From a checkpoint of a small self-supervised image encoder.
Model: arch vit, norm layernorm_no_bias, width 128.
Training: muon at rate 0.0062, 4600 steps, batches of 128.
Data: trained on Sentinel-2 satellite tiles (TerraMesh), 145000 training examples, 4.1 epochs.
Rows from block 12 of a small self-supervised image encoder, named by matrix and row number. Rows with one number belong to one neuron. Each number is 128 + 32 x the weight over its row's rms, rounded and kept within 0 to 255. All counts start at 0. Numbers have three digits each.
Before each neuron's rows are labels from the 100 images, of 14976, where the neuron reaches its highest value: "lies over" is the class under the peak. Only what is clearly more common there than usual is listed. The data: Sentinel-2 satellite tiles (TerraMesh).
# fc1: MLP up (model.blocks.12.mlp.fc1.weight, 512x128), inputs 0-127
# fc2: MLP down (model.blocks.12.mlp.fc2.weight, 128x512, transposed), outputs 0-127

lies over: trees
fc1.154:132106156128114144121121176127052110168166180120171111085144123093064119131143113136157128118108129120147147140169064151102067174095134102138083099125171139070126132132231133076080118112146137136129117122146139123134136120117070102167092105111142170153114133123145112151141129090132114090181175129153192100080139136104122134129187147165140058100196101126148092120088114088228148156158
fc2.154:154100169148110113109157166110059115187117202123144110082141098128061109130137101135165124142117160128138174116145048120108116166080144103159085113137131121092173130134225107069101082121123139094143103116178138107150134137150088124139060153099139160170153120093134156150112098086154122085182168155156211152084157144125114149130152127131102084100184133131140085101097134122201133149156

lies over: water
fc1.45:122148100099061157127141106142173146157171131113157118112109139182082129171111090104121140152024156145133155076161117123127101134129163023117171121161173167071133174065061109166115057111165162152105112077126149103117172130111116094074126071116137163101142144155155153084096099113127154096108133177163146138154149133137109114109101163127119115143095133111153133148106186130137134165192
fc2.45:119143109106073155106116100144223166133167135131164127125123147187077158139125110109155154135021126137172133066137131148162114135153157060128114132140174189071142153111067116154113098089136157153081116108127140080144175150133146141073099063132146127083178144157141153068113117090139155089103154153155145133156140126133139092083073130131096124142118139092127079171114201136134134138175

lies over: clouds
fc1.294:077129085085159117112055080079117127047156129093153144136129166189119090127151112081166114090171136205135080101146128146165109156112115135122110171130120091121158136099137117167146123136083144090101169123168141151123137183124144165110125194057144114108138161092100125107128133171118090097138115133144087158125107121117151181180155153151141169091162095084196155198165104137069138100164
fc2.294:082174148115160108102109078056077134059155126139113187116148149134193135116097110118177164083121159150119092124115150126142087100117185121146146128102134095150205160094135092121133094145058133080109106150147137110146120116141144132133136146072145067082141133094170135088166104160084129168131172129159111134185080109103125148182102164199100144106145087100173141164184147126103110118194

lies over: trees
fc1.466:163120126111080084109116159156104143140134125162157143126159144125113142173147104141068068132098154195121088040088063128148178085118118131106130140067142131106165151171162098131102142128124125112098181171214095096134076087136129079170108099125140171120182076137156108160151110174148105093177150166080130143128158167141089166150181119130109181101126138136127090100081121131159065135119
fc2.466:121138123067087082145111167108094177129158120149179152118142152104151121135116109132071075118087198188097142078140091108112114075137090120126133121115129146068146150170118076137114099154166121115118146191147127174132106098086111065121139087108109161120153165104102122137103147197123113102153138151120144177162151200190124200140203146080079198111128156151159115116130104154157124092109

lies over: snow or ice
fc1.21:173170135169152082085178065137115073074118151138064137117103090113116115170165107146194129106148115131127105167151185159165084124063125136113156130107127144139124091105142126072113097142100159197087141159148144094139042130131124151185148136059124142085111125119150125145048155139145097128125109187168112108117137108155119099120126100156148140086179122078201122164104171156152145119163
fc2.21:170173183136171079129125114144139076092093108113137188147113106101138069172132178146129153133127154105146122139135165140145082075091186164130194106109100070132115114107130134089158067072142146151106115171126175133114055141159148111156179145104120090140136173137169170077107108175158094167142160167150083078143123112103098111104130097138141133057172123073168181146149150145105087156120

lies over: water
fc1.319:094137089165130135126065127077112134143158114107150053122159136130162152094147111112130116143154154088130122117177084181152061132114122139116136171102145166131127107085188069126111084149131122127089143144193086139108149113072112168178111161135168120079167106154124153127193096159129144171125198093147177120139142122124104070125152160105137198066119113117141186068079155183094092148117
fc2.319:098165081164136162086071122063135122157167088106176061106166122138174179095129119104129119153127146092139104120169081172157073132138135161146166134124131180157131107107174083119130091111137100117098141184187104132102158115061115149171097140141144097076183111153140147106211077168141136149138169089124150133175128131133098103127114155114097176068105097108162161078087159167097092129121

lies over: water; clouds
fc1.0:143146099123116116164108144093141164126130125136129124183044077189180109162115120108115141101075098151144195136118140194170097141089106120108138123131187153185055109129077108177179114109168230157099117126107162163111148116151152105129139156114099109123110088097162138112075120109076130128133110074108120070081133138093172129126064070118161158157115142098143155174142140139125147132164
fc2.0:118078092141176080205123125120076168145103153164099142196064076175157175164119133133142132156108106141148201148129125170118067135109128150090152115128176140200094101118075102171113095143158186164135125120152178098119112140143147105159100123141097069112129108106152107119108087107117169117100144064111142053131163101077141107149113098142156178127081146104119097151110139122171128091181

lies over: snow or ice
fc1.303:120097138129087101140098102149075110172118159083116086086127108144124175128172071199157183117061114136121066162157116167055175161055151170072114133192099124144130151094176113142164078133152146120159157064112149121111109103132123103129168132101111148123166103102121128180125165121080117128125126101089183133126106147126053132102107172153133097092132184122195143159139118167150117137135
fc2.303:112095131140063108158092059159091107160096152107098100101098113174145178079157084186148182142047113158130076149120127161080202165101164151093089148200116150143134156132129120127136090170128132112175171069120138091079089115138134098137122149152130168130177097098145120173121133114106115158099138113084193106138108126116051099140113160142132112112112171136178114162138149186130096152108

lies over: water
fc1.67:089153129095076111114100103164071112141157148123148134119161065125119149102147121170096131124040164108138136127188103172142100157182141137089144099157134104138088067140170120093135148109146110117101192127104116101116099125154103098151185171114091158180200133090127071143114101137145153167095144107110166049081114145171176162150132163108118131078123116160113149166107130137155206089187
fc2.67:111185169123146140136140056158111133159115160089101126107133071095053070160185134163122156135065139087138132142146138191087124156144141152113106144163117106131061081144128073152132136176143160155127097174147115124077093102174132087093172178141094155184163155123132096168097093138163107195122143093146167091045097137158145114115120130116148138117123060154108133160155105178149144142113

lies over: clouds
fc1.207:104177151083100080127114170167079139126151171087104126094136153123129073126112120127143124193135076098123134121120147118080158171076073114116101132149154117132095107116116153119132070160135166095094172123165109102149124099124185122085074145154141139187107176156123182125093091143125110129187130095120100120119135102114166109154224122159128104137081133196101197086118198184156140149076
fc2.207:187153113127096081124151189157115135136102141106137121127160154101136179085125135092119170127102122117079064157123111123095188091113073209090173114140175146095111107158147147111157163117058126074139130167107143094114133098175149168104150175129114187165116161161147155092117074127131068087143147079098070131147117117118140149132160144093129096102125129204145103119162130154169110192061

lies over: bare ground
fc1.99:108081095119131111129159124082140124130132130166142152118201143108124141189101130087046073153121120160080138136152146148088128154083159197126133192125101173132118156137126066171143134121150134151120109111199133114119105158106105136095091149124176175154116079134098203132144148079086083129125165142040139136169104086176092139106100152172110187124100098163118160124079126139119087185122
fc2.99:136116073164120178185118089074164116087129151174094123055158164094158084116055141095117068168070122164067097127167145185103105152114119236086112166140136140133086125148150183102105163138110165151101121133155128097090111134146143131099103146141173131180126157164084157141113074133110107095092129102090147162186135158150168104105159093122107140143097106154140147110134128153127123148083