Weights of a small self-supervised image encoder.
Model: layers 16, width 128.
Training: muon at rate 0.0062, 4600 steps, batches of 128.
Data: 145000 training examples, 4.1 epochs.
Rows from block 4 of a small self-supervised image encoder, named by matrix and row number. Rows with one number belong to one neuron. Each number is 50 + 12 x the weight over its row's rms, rounded and kept within 0 to 99. All counts start at 0.
After each neuron's rows are labels from the 100 images, of 14976, where the neuron reaches its highest value: "peak on" is the class under the peak; "strongest on" is what is common among them. Only what is clearly more common there than usual is listed. The data: Sentinel-2 satellite tiles (TerraMesh).
# fc1: MLP up (model.blocks.4.mlp.fc1.weight, 512x128), inputs 0-63
# fc2: MLP down (model.blocks.4.mlp.fc2.weight, 128x512, transposed), outputs 0-63

fc1.316:60 56 60 56 57 72 47 56 69 40 67 32 52 59 68 60 65 71 40 57 54 29 45 35 49 77 46 17 65 33 38 68 41 51 53 62 65 23 36 52 61 49 31 43 45 46 52 65 47 60 47 55 64 36 43 54 62 62 51 47 54 42 59 30
fc2.316:39 57 47 44 49 66 36 53 55 75 30 66 42 40 58 44 61 45 60 60 34 73 45 34 57 38 46 70 50 52 36 27 54 62 52 39 46 47 59 33 52 54 56 58 68 54 29 29 57 55 52 56 60 63 58 59 34 15 47 52 50 44 50 58
peak on: bare ground
strongest on: bare ground; main land cover: bare ground

fc1.371:46 42 48 60 30 80 53 44 61 65 62 36 44 58 58 49 54 56 24 51 71 53 31 48 33 72 34 50 47 52 35 46 62 62 34 57 40 28 56 73 53 38 47 50 51 49 35 53 47 66 51 41 54 37 62 43 35 39 42 67 39 56 51 53
fc2.371:47 51 46 54 55 48 56 51 33 51 33 64 42 44 57 47 56 62 72 47 43 32 57 48 64 36 55 60 22 49 36 55 46 62 68 47 42 49 64 28 65 46 24 50 46 75 48 52 56 45 24 66 48 35 52 53 53 52 82 59 86 49 50 58
peak on: clouds
strongest on: clouds

fc1.163:58 40 54 33 49 49 48 36 91 50 49 63 53 41 51 31 66 48 56 36 75 39 42 45 63 53 39 47 39 41 61 45 46 61 22 41 50 41 58 38 54 62 63 44 52 31 51 51 59 62 53 70 65 46 46 44 56 72 44 55 60 64 50 35
fc2.163:43 51 38 78 49 46 56 76 16 48 65 46 47 60 51 65 35 55 34 65 39 65 61 65 29 49 50 54 58 54 50 47 48 43 76 54 57 55 37 64 56 33 36 53 35 71 59 38 41 34 41 39 34 51 55 43 43 26 60 44 41 35 37 60
peak on: bare ground
strongest on: bare ground; main land cover: bare ground

fc1.411:47 44 51 54 44 58 26 55 26 25 34 59 59 62 41 45 58 46 60 41 41 55 60 37 53 61 60 49 53 46 76 36 51 49 55 59 30 54 21 37 47 56 47 51 31 62 46 41 78 42 43 42 50 78 49 52 42 61 56 41 50 56 64 55
fc2.411:23 39 65 37 44 52 47 30 56 53 54 38 63 49 53 46 40 82 45 49 52 55 39 51 25 51 47 42 52 41 52 68 42 43 45 32 64 51 58 72 50 40 54 52 47 62 56 65 42 55 56 53 43 30 68 52 54 68 38 36 41 43 39 50
peak on: trees
strongest on: main land cover: trees; clouds

fc1.499:51 61 57 45 43 58 59 48 68 43 68 30 49 53 53 50 46 21 57 66 76 38 62 63 80 48 38 70 39 47 73 49 42 43 49 59 41 63 47 30 66 50 48 60 70 30 63 43 51 56 49 41 45 47 33 40 34 53 45 72 56 38 50 47
fc2.499:60 36 40 58 46 31 43 70 34 65 44 63 50 50 63 57 75 51 41 38 29 68 33 46 33 37 59 51 67 51 29 41 57 43 65 40 49 38 58 42 39 48 40 41 38 57 39 52 32 52 51 60 45 40 72 42 59 68 34 32 59 38 28 56
peak on: snow or ice
strongest on: snow or ice; main land cover: snow or ice

fc1.70:50 61 37 45 43 63 46 34 60 57 48 49 70 42 77 45 55 27 65 49 72 54 44 62 62 68 56 58 06 53 71 40 40 43 54 46 51 40 50 51 61 45 46 58 45 61 49 36 36 67 44 61 47 31 37 35 65 54 33 39 57 25 32 44
fc2.70:52 51 47 54 47 50 59 56 44 33 35 56 42 47 40 60 82 54 51 52 44 77 54 61 43 28 29 30 81 43 42 42 46 61 62 64 57 28 50 46 38 55 27 51 38 48 52 53 51 47 63 63 42 50 38 42 48 46 55 54 60 21 57 51
peak on: bare ground
strongest on: bare ground; main land cover: bare ground

fc1.148:38 75 40 49 64 50 33 56 64 47 36 65 37 85 38 47 39 48 66 47 43 44 45 45 65 64 36 65 64 42 68 42 45 52 34 79 46 46 48 21 57 36 30 26 61 41 30 47 47 54 54 26 43 59 37 53 40 43 61 55 52 33 63 44
fc2.148:54 72 45 57 44 60 54 65 50 54 60 49 67 41 47 64 42 60 48 57 60 68 54 41 29 49 32 40 35 45 62 54 35 51 62 28 46 29 46 70 44 39 51 49 29 47 58 47 41 44 41 51 53 57 40 70 53 67 43 50 19 43 32 54
peak on: trees
strongest on: snow or ice

fc1.218:62 66 39 43 56 65 57 62 38 38 47 64 44 48 59 56 43 38 58 60 39 67 47 51 53 62 65 59 57 63 45 47 75 36 45 55 51 33 69 53 29 47 41 53 45 42 49 46 08 60 50 49 43 28 43 60 62 46 45 51 39 58 54 55
fc2.218:66 51 65 63 66 47 52 48 54 61 51 54 58 39 50 30 67 50 47 61 61 40 36 46 53 61 42 77 47 40 28 52 44 59 44 73 48 39 51 49 65 33 60 65 57 48 59 38 57 65 38 52 69 33 53 52 35 57 54 48 22 61 52 64
peak on: crops
strongest on: main land cover: crops

fc1.153:40 66 59 52 33 45 32 39 83 59 72 48 48 70 71 60 58 49 56 59 63 58 55 63 63 57 48 39 54 55 52 41 64 37 39 60 53 38 47 47 53 47 47 83 32 60 38 47 46 47 38 36 49 36 36 37 49 44 39 86 41 45 40 44
fc2.153:56 52 47 53 52 43 44 32 24 45 37 62 56 44 27 49 67 59 70 73 21 68 66 55 52 42 51 74 60 57 50 35 48 38 53 55 31 51 65 38 54 56 55 50 48 48 55 36 29 56 77 46 53 60 30 65 58 63 38 39 37 48 31 36
peak on: water
strongest on: water; main land cover: water

fc1.417:29 42 48 46 50 55 37 40 55 44 42 47 47 51 56 64 53 39 55 60 42 66 61 68 68 55 45 54 43 46 52 38 51 45 49 36 39 43 62 52 25 66 64 36 51 59 65 47 73 25 54 55 61 43 40 63 63 49 47 68 67 54 55 66
fc2.417:65 59 64 53 50 50 54 67 48 59 50 49 37 47 48 37 56 63 69 52 65 55 55 48 40 39 60 48 55 51 44 52 51 54 44 64 61 46 39 46 63 34 35 71 59 32 34 50 21 73 60 55 49 56 66 37 45 49 57 32 38 55 31 50
peak on: water
strongest on: water; main land cover: water

fc1.439:49 46 46 33 66 58 57 48 56 42 26 68 60 65 53 51 54 26 64 59 49 51 48 60 68 47 52 65 50 24 58 53 44 44 35 27 47 67 43 40 46 49 55 54 11 61 45 47 40 49 35 50 56 41 47 65 43 66 48 49 66 47 29 45
fc2.439:53 58 45 66 40 35 46 39 48 47 52 52 31 32 57 57 62 57 52 59 45 55 65 52 38 47 49 35 42 66 28 40 55 46 52 67 55 55 52 45 35 47 42 56 69 42 27 63 42 51 77 44 59 42 38 46 66 48 51 63 23 25 49 56
peak on: water
strongest on: main land cover: water

fc1.415:56 72 55 41 41 41 56 53 46 45 80 56 73 39 53 44 52 62 69 44 52 72 55 46 58 76 69 57 35 39 42 56 50 52 36 56 40 54 49 43 50 45 39 50 40 43 44 66 63 43 53 43 37 30 52 46 48 40 53 45 37 66 40 17
fc2.415:46 34 47 48 57 46 48 56 50 66 35 56 48 54 45 61 60 42 37 63 37 33 47 54 56 29 33 47 66 36 35 35 37 66 58 52 40 58 29 43 35 41 38 39 50 53 43 53 53 53 52 80 62 56 42 34 62 57 50 68 55 42 51 61
peak on: snow or ice
strongest on: snow or ice; main land cover: snow or ice

fc1.130:52 65 53 35 30 33 60 56 65 54 63 58 55 33 44 44 55 42 59 45 31 69 47 37 39 21 43 43 52 48 42 64 44 53 45 52 54 20 57 62 31 55 49 73 60 46 41 48 58 53 38 37 41 38 34 47 54 61 60 65 46 74 41 37
fc2.130:43 58 37 49 49 56 52 52 24 36 37 58 22 54 51 48 42 47 40 54 71 33 54 47 61 52 46 65 59 59 73 27 45 62 53 47 37 53 39 39 77 52 60 45 33 50 60 46 38 47 55 74 49 53 58 61 49 38 37 53 65 43 68 72
peak on: snow or ice; clouds
strongest on: snow or ice; main land cover: snow or ice; clouds

fc1.198:72 42 49 28 54 40 62 44 58 59 42 63 56 38 34 51 50 39 52 26 62 59 49 54 72 53 34 63 34 45 42 43 63 42 59 48 43 45 67 34 45 36 52 48 43 38 52 60 67 43 46 64 59 64 49 29 50 52 42 67 56 29 42 52
fc2.198:14 72 62 32 39 21 45 34 46 37 44 45 42 45 61 59 64 57 49 52 66 52 52 53 45 49 50 48 44 33 50 51 23 60 28 63 39 52 70 56 53 41 40 55 49 29 50 60 41 53 51 42 64 48 42 43 47 49 53 44 55 67 34 34
peak on: water
strongest on: clouds; main land cover: water

fc1.170:51 54 45 45 50 45 50 31 58 76 58 25 29 58 38 47 41 58 47 60 77 52 40 46 34 64 52 52 61 39 66 62 41 52 51 53 42 32 54 52 65 30 71 41 41 49 44 90 32 50 38 42 55 41 47 40 36 50 56 42 68 47 48 48
fc2.170:51 28 52 71 56 48 60 62 62 42 60 58 55 53 52 52 33 39 56 19 26 64 70 63 54 50 34 55 39 53 55 54 59 35 51 78 38 62 62 41 51 70 43 67 37 58 54 30 53 41 21 57 56 43 47 60 25 38 60 50 37 50 44 67
peak on: clouds
strongest on: main land cover: trees; clouds; snow or ice

fc1.98:52 58 59 59 27 63 45 43 39 73 78 43 46 61 45 51 41 42 52 60 32 45 46 43 48 56 42 45 45 38 55 32 49 75 68 33 50 31 50 33 13 49 32 34 53 46 52 67 40 46 56 40 59 57 47 50 61 68 43 64 43 75 53 55
fc2.98:47 66 36 46 51 74 50 58 53 35 38 52 50 54 64 44 81 65 61 50 60 52 49 40 59 59 60 47 66 53 41 36 37 42 35 40 64 56 79 62 71 58 53 58 48 62 52 33 52 50 58 61 47 54 58 53 44 14 55 38 46 37 42 53
peak on: water; snow or ice
strongest on: main land cover: water; snow or ice; main land cover: snow or ice

fc1.437:64 46 41 45 47 53 53 34 50 33 45 44 40 37 37 44 48 56 52 44 40 52 68 65 45 35 38 57 46 57 31 39 53 58 46 65 49 61 30 38 52 58 67 48 53 42 43 33 61 44 36 65 35 37 53 87 51 58 54 58 30 54 59 36
fc2.437:30 58 42 46 68 52 33 57 53 56 48 56 54 54 58 69 41 42 56 72 68 48 62 51 53 64 56 40 52 36 64 44 50 38 61 21 53 50 64 49 51 33 43 46 55 37 51 49 24 52 72 27 50 62 40 20 46 59 65 58 38 46 40 56
peak on: snow or ice
strongest on: snow or ice; main land cover: snow or ice

fc1.33:44 52 62 40 49 24 73 61 55 45 41 48 66 56 66 53 41 50 83 61 60 51 32 53 69 46 71 72 52 34 62 58 46 29 60 38 56 58 28 29 42 36 47 35 35 72 57 60 44 44 32 56 30 59 33 66 43 48 36 63 40 39 50 44
fc2.33:43 59 27 44 53 50 20 55 39 53 62 45 30 32 22 68 67 56 42 59 41 54 76 80 65 61 32 38 51 43 31 57 42 60 50 50 41 34 71 41 47 54 56 51 51 32 34 61 52 52 64 42 64 39 25 29 61 47 52 43 61 48 52 62
peak on: water; snow or ice
strongest on: main land cover: water

fc1.375:71 56 69 52 36 52 56 53 49 51 48 58 46 67 46 58 53 45 75 38 41 51 51 45 54 39 55 53 66 69 30 57 47 50 42 47 26 46 24 52 60 46 53 61 57 44 69 36 62 35 43 26 27 36 52 45 76 51 52 55 12 38 36 49
fc2.375:40 47 54 38 76 40 58 63 58 54 55 43 50 31 72 47 54 62 38 78 39 67 43 39 62 65 51 45 23 30 51 50 46 46 45 49 59 48 52 34 55 62 29 49 32 51 34 49 42 52 52 55 50 59 35 82 42 50 49 64 71 71 52 57
peak on: water
strongest on: main land cover: water