Weights of a small self-supervised image encoder: muon at rate 0.0062, 4.1 epochs.
Rows from block 3, named by matrix and row number. Rows with one number belong to one attention dimension. Each number is 500 + 25 x the weight over its row's rms, rounded and kept within 0 to 999. All counts start at 0. Numbers have three digits each. After the name is the row's rms in percent of the matrix's.
# q: attention query, key and value (stacked) (model.blocks.3.attn.qkv.weight, 384x128, the q third), inputs 0-127
# k: attention query, key and value (stacked) (model.blocks.3.attn.qkv.weight, 384x128, the k third), inputs 0-127
q.94 096:504492477443509508483513519555484515443493471493463494471476555490489502500484489476478477512537505469581493476511501491534491477475534532486543500494533482510475500510537495542456492525526527518496508442507481507516482494492481480516478532474488490493474518553456491525506555501522495478476464525499455519486510521487505479516504522467520501485496528485480513482476509455485479476509
k.94 097:495517523441497508432518534486485520510554540491448500448488492513501533527457501507482482498482475507510518511518483494492501488440472561548484503527501510528507521516530490532528524465495497486555471489512479527474479517533486505483545505487496528463521483527559507505521530483506509515472459469509503493499490500457495503479491489504458510504473467526488483511527509509469484501524
q.95 100:523464503462499462508532467510460469507516490528509503464507469506501441468479490528483507513529458494556563512477530551541514474479541528504539533465515530493509511478501516493485500503511511498492488501503523526533468517487497485508530485530471529482484517516480481469478445501463484471475491508484507515491480530511521546523453471513484519508529452495477500479493473463490510517462
k.95 111:519487525485529498443502498485540480532543545527531483457509490524509540497466513491502487495494522479487520465487497521515481477502451533508493499528496482508507592522502545497494515470487505502515443509443505514515488508503459527493534516498482507461509509469490497511542511474523532491514445506520522488508512553529478495500454491482469452519511506485508456521502509475498520514496
q.96 129:482485500510507499508518545513507523466479496535515512531545461511519513465500503503520543488476541478508512523515485487526472540459449505477514496513538465531507476456505465547458477562534516503448531461517502507521516483540481502538487473494518538489441480518509501510523498509517489504487486491498501468472486475503496526468513434486525474473529490509499469517481472494492490527519
k.96 127:511507510543521491489456535516527502511470499544517493491518542519485502490480528505508467494473516510461470474506496511514469486504473506533477515471492502479446501515484525477492483496515517510485565478503488506506541517512530506470501522463502481486486537470464486491489505515473516480511482489533457453486524504452482558516538445505517462466475453499553512463512506557526471497504
q.97 090:486514524510473545531438472467457523522519488480492497459481509481520492476512544461508484491531560483540527464492491505501512523480460518526478505508481440498484557518516484472496485486549487522496521571473533513524480512466518520505498521523501472498512498514500495530521473464478497510540509540483476514480482456534491477491490495531523517520507468481509511481518479530471493489500
k.97 084:498506490501501478540476436508516491530468486472452454504483517494492494532482505492559496517535494541564550485456476519526526453490517471429530514481511503507483494448519523499509496542559519504512521488467517488504511463504551511495531484489488496506506471505535540518509504519480479494487507483516545502483496461528484479476462544495505513491500486494506507493495508482471487499504
q.98 097:506479569461527493532466482477516456477494503519506498479488533494482442488489493461508485466484497522522559473512457480524516524459547519479509487480502550489470513509515524455466485512498491516499541527488517483493516511515526515459449508525524476477512456472537495475499530508499474516489476519521492526506543450496496504531511530514499480515502531534495505512472552509488490520523
k.98 101:497481478490504490501501544537549466462489494492514514535485524498555533513481513502477488506503489509483541485484536533488506472486501462477500529521487478551519512510482488445483501530499456528527494511459519481503476446495500501481480480500477461511492514485512471497497503496514511468488499443445493550495497503476538492469492516544490531540520537522555497505469526470503464484549
q.99 119:539519513460477517524490499476468471537471551459476529433458517499497512525495501470532484481508492487502565511505484466523506479498535576544505511477492503483488536507506536490478509458482499531527532545506512488478512505488506505491531538531515447466515471497499512488514512462482513518505489508480505539506503479521483495462471509536489498547484498486510496458484508535487508508471
k.99 113:442521489443517497524517443480502513528507525450473499517477509503503503485509514464537482534525542558551522528498492510496540466476523477484482515467503491529486485482526506480465513510528504486516493536454515479505509474477502491502467500497490531490484452528528503484533526483505479563483523450484508525515485468510474464495481510521534494490533525526461514521490478457499487506518
q.100 083:518470510522480519520506487496478483500530477515507473507496536512476535494525478498525517524508526496530455487476517513475472524486490498492505456496482523473499555518522534502450527456537477482519493527540513508553459490478470487500518492483438505522532496512486488549507523521503500529518503482536476511463506500489510510452501483490486464485464449452466527497508531475529570508493
k.100 087:526513517541514533475505472453507529510510481517471493498484521496497516440487506492520465539497501484514524524501468494533503515504527474494485491517499481437521505488490486545501536504539466512509510522526486532530484496499479516537562493473432498524489524458482495481503479470500470522516481512532481480506490528546421493447510496479488522495523459484517510504478483468522500496462
q.101 105:456557479504487482561461466471519518539493546492507520489487490477545531514465495447526533475500487482521539503472445499503521492484538481528467499510519536539534542482455513484530526500516492517481511484481485499502494522491513490437502501490487500489522498489473487469480504496508517517497544518514518534521475488545502501490523491516495475508497488469510543466485514488528461446521
k.101 097:448522536500520505515543530464540467480486489496495494509501511518525502509496509496491516487515494511515489511482551504475494542498542475502499480525532464539508500500495476463478516464519475536502480485464503516535452522540495485451494487497478480464500458524516501526512496534481482515456486480498449539497456504523512448491488500543455549509549548492495511485498505480508458518469
q.102 098:521501536511520445498500530504479478453532493495442536507474492544493549511515469493500486528511446466494519539481523526495521481514472520477483503507431506497461497518497489520481500511477486485490501423522509453497502490552470477511511486502443502511505512478509514507540557509491500528525507471529496460518511501503492520511533453509519512491535512521482495511482507477527531506473
k.102 097:507467468495517550494476507471502500472520533505486513477512502487574516469479530498481489569479544501494481510481514474542491525489477542514475535503490523459511485530491522515513546488483506489471524491509524489480534527489449509552505497500462532502523551487490466494513512505504478470536505469466467466517476504489479550484565512508533501485483472499499496506526500524482489468514
q.103 127:463513526509476480528480484532501526496522501505506480542507495525516490490505516500468458471496529509500477504520490480478495509498421464475489511509504480513543527485466469490530469548469501504481502473473531474549508525488537533455514456521534507493512519478477505474475482546504514475531510530474538534538488475503506500480489489528539526490518539507527537504478463486485430502503
k.103 129:486477483513482459575495487500542508473441520472512501491498514448491515537494508510512539466484499496509479472501520509520515513520499509489514499448562508528467478470524515488497529498490548458497510495470545491528524525500526468447520513509480505485484498500519519506486524549491482461464486509482546534498507502482512523535462516522494493476502480516517519442477505549492476495472
q.104 103:532507481483516492495518537521528504525476483507471481549504445534488503456521513557472473503508486530490453541527486498498476502523506459450492509499541523492535460474495450500549489504496477478499467474484499482501523514476535537511500469482525497527489512460499465503482500542488519474514476514505513498524524523490499507474510549437526526441507536541509499485498482494487493488477
k.104 095:489502494497438480490501504516450486449486496496551526486516480485473511485542489473492505454494521453465473490522537482480496506507489492529495509501527518509508478489520515528501501436490565459493471486555517486480490509484494489462467521553513509493549507531485452520531515496523497485481486545523514520516526540453544505523501480491481461484452522483505503505483493512515509512485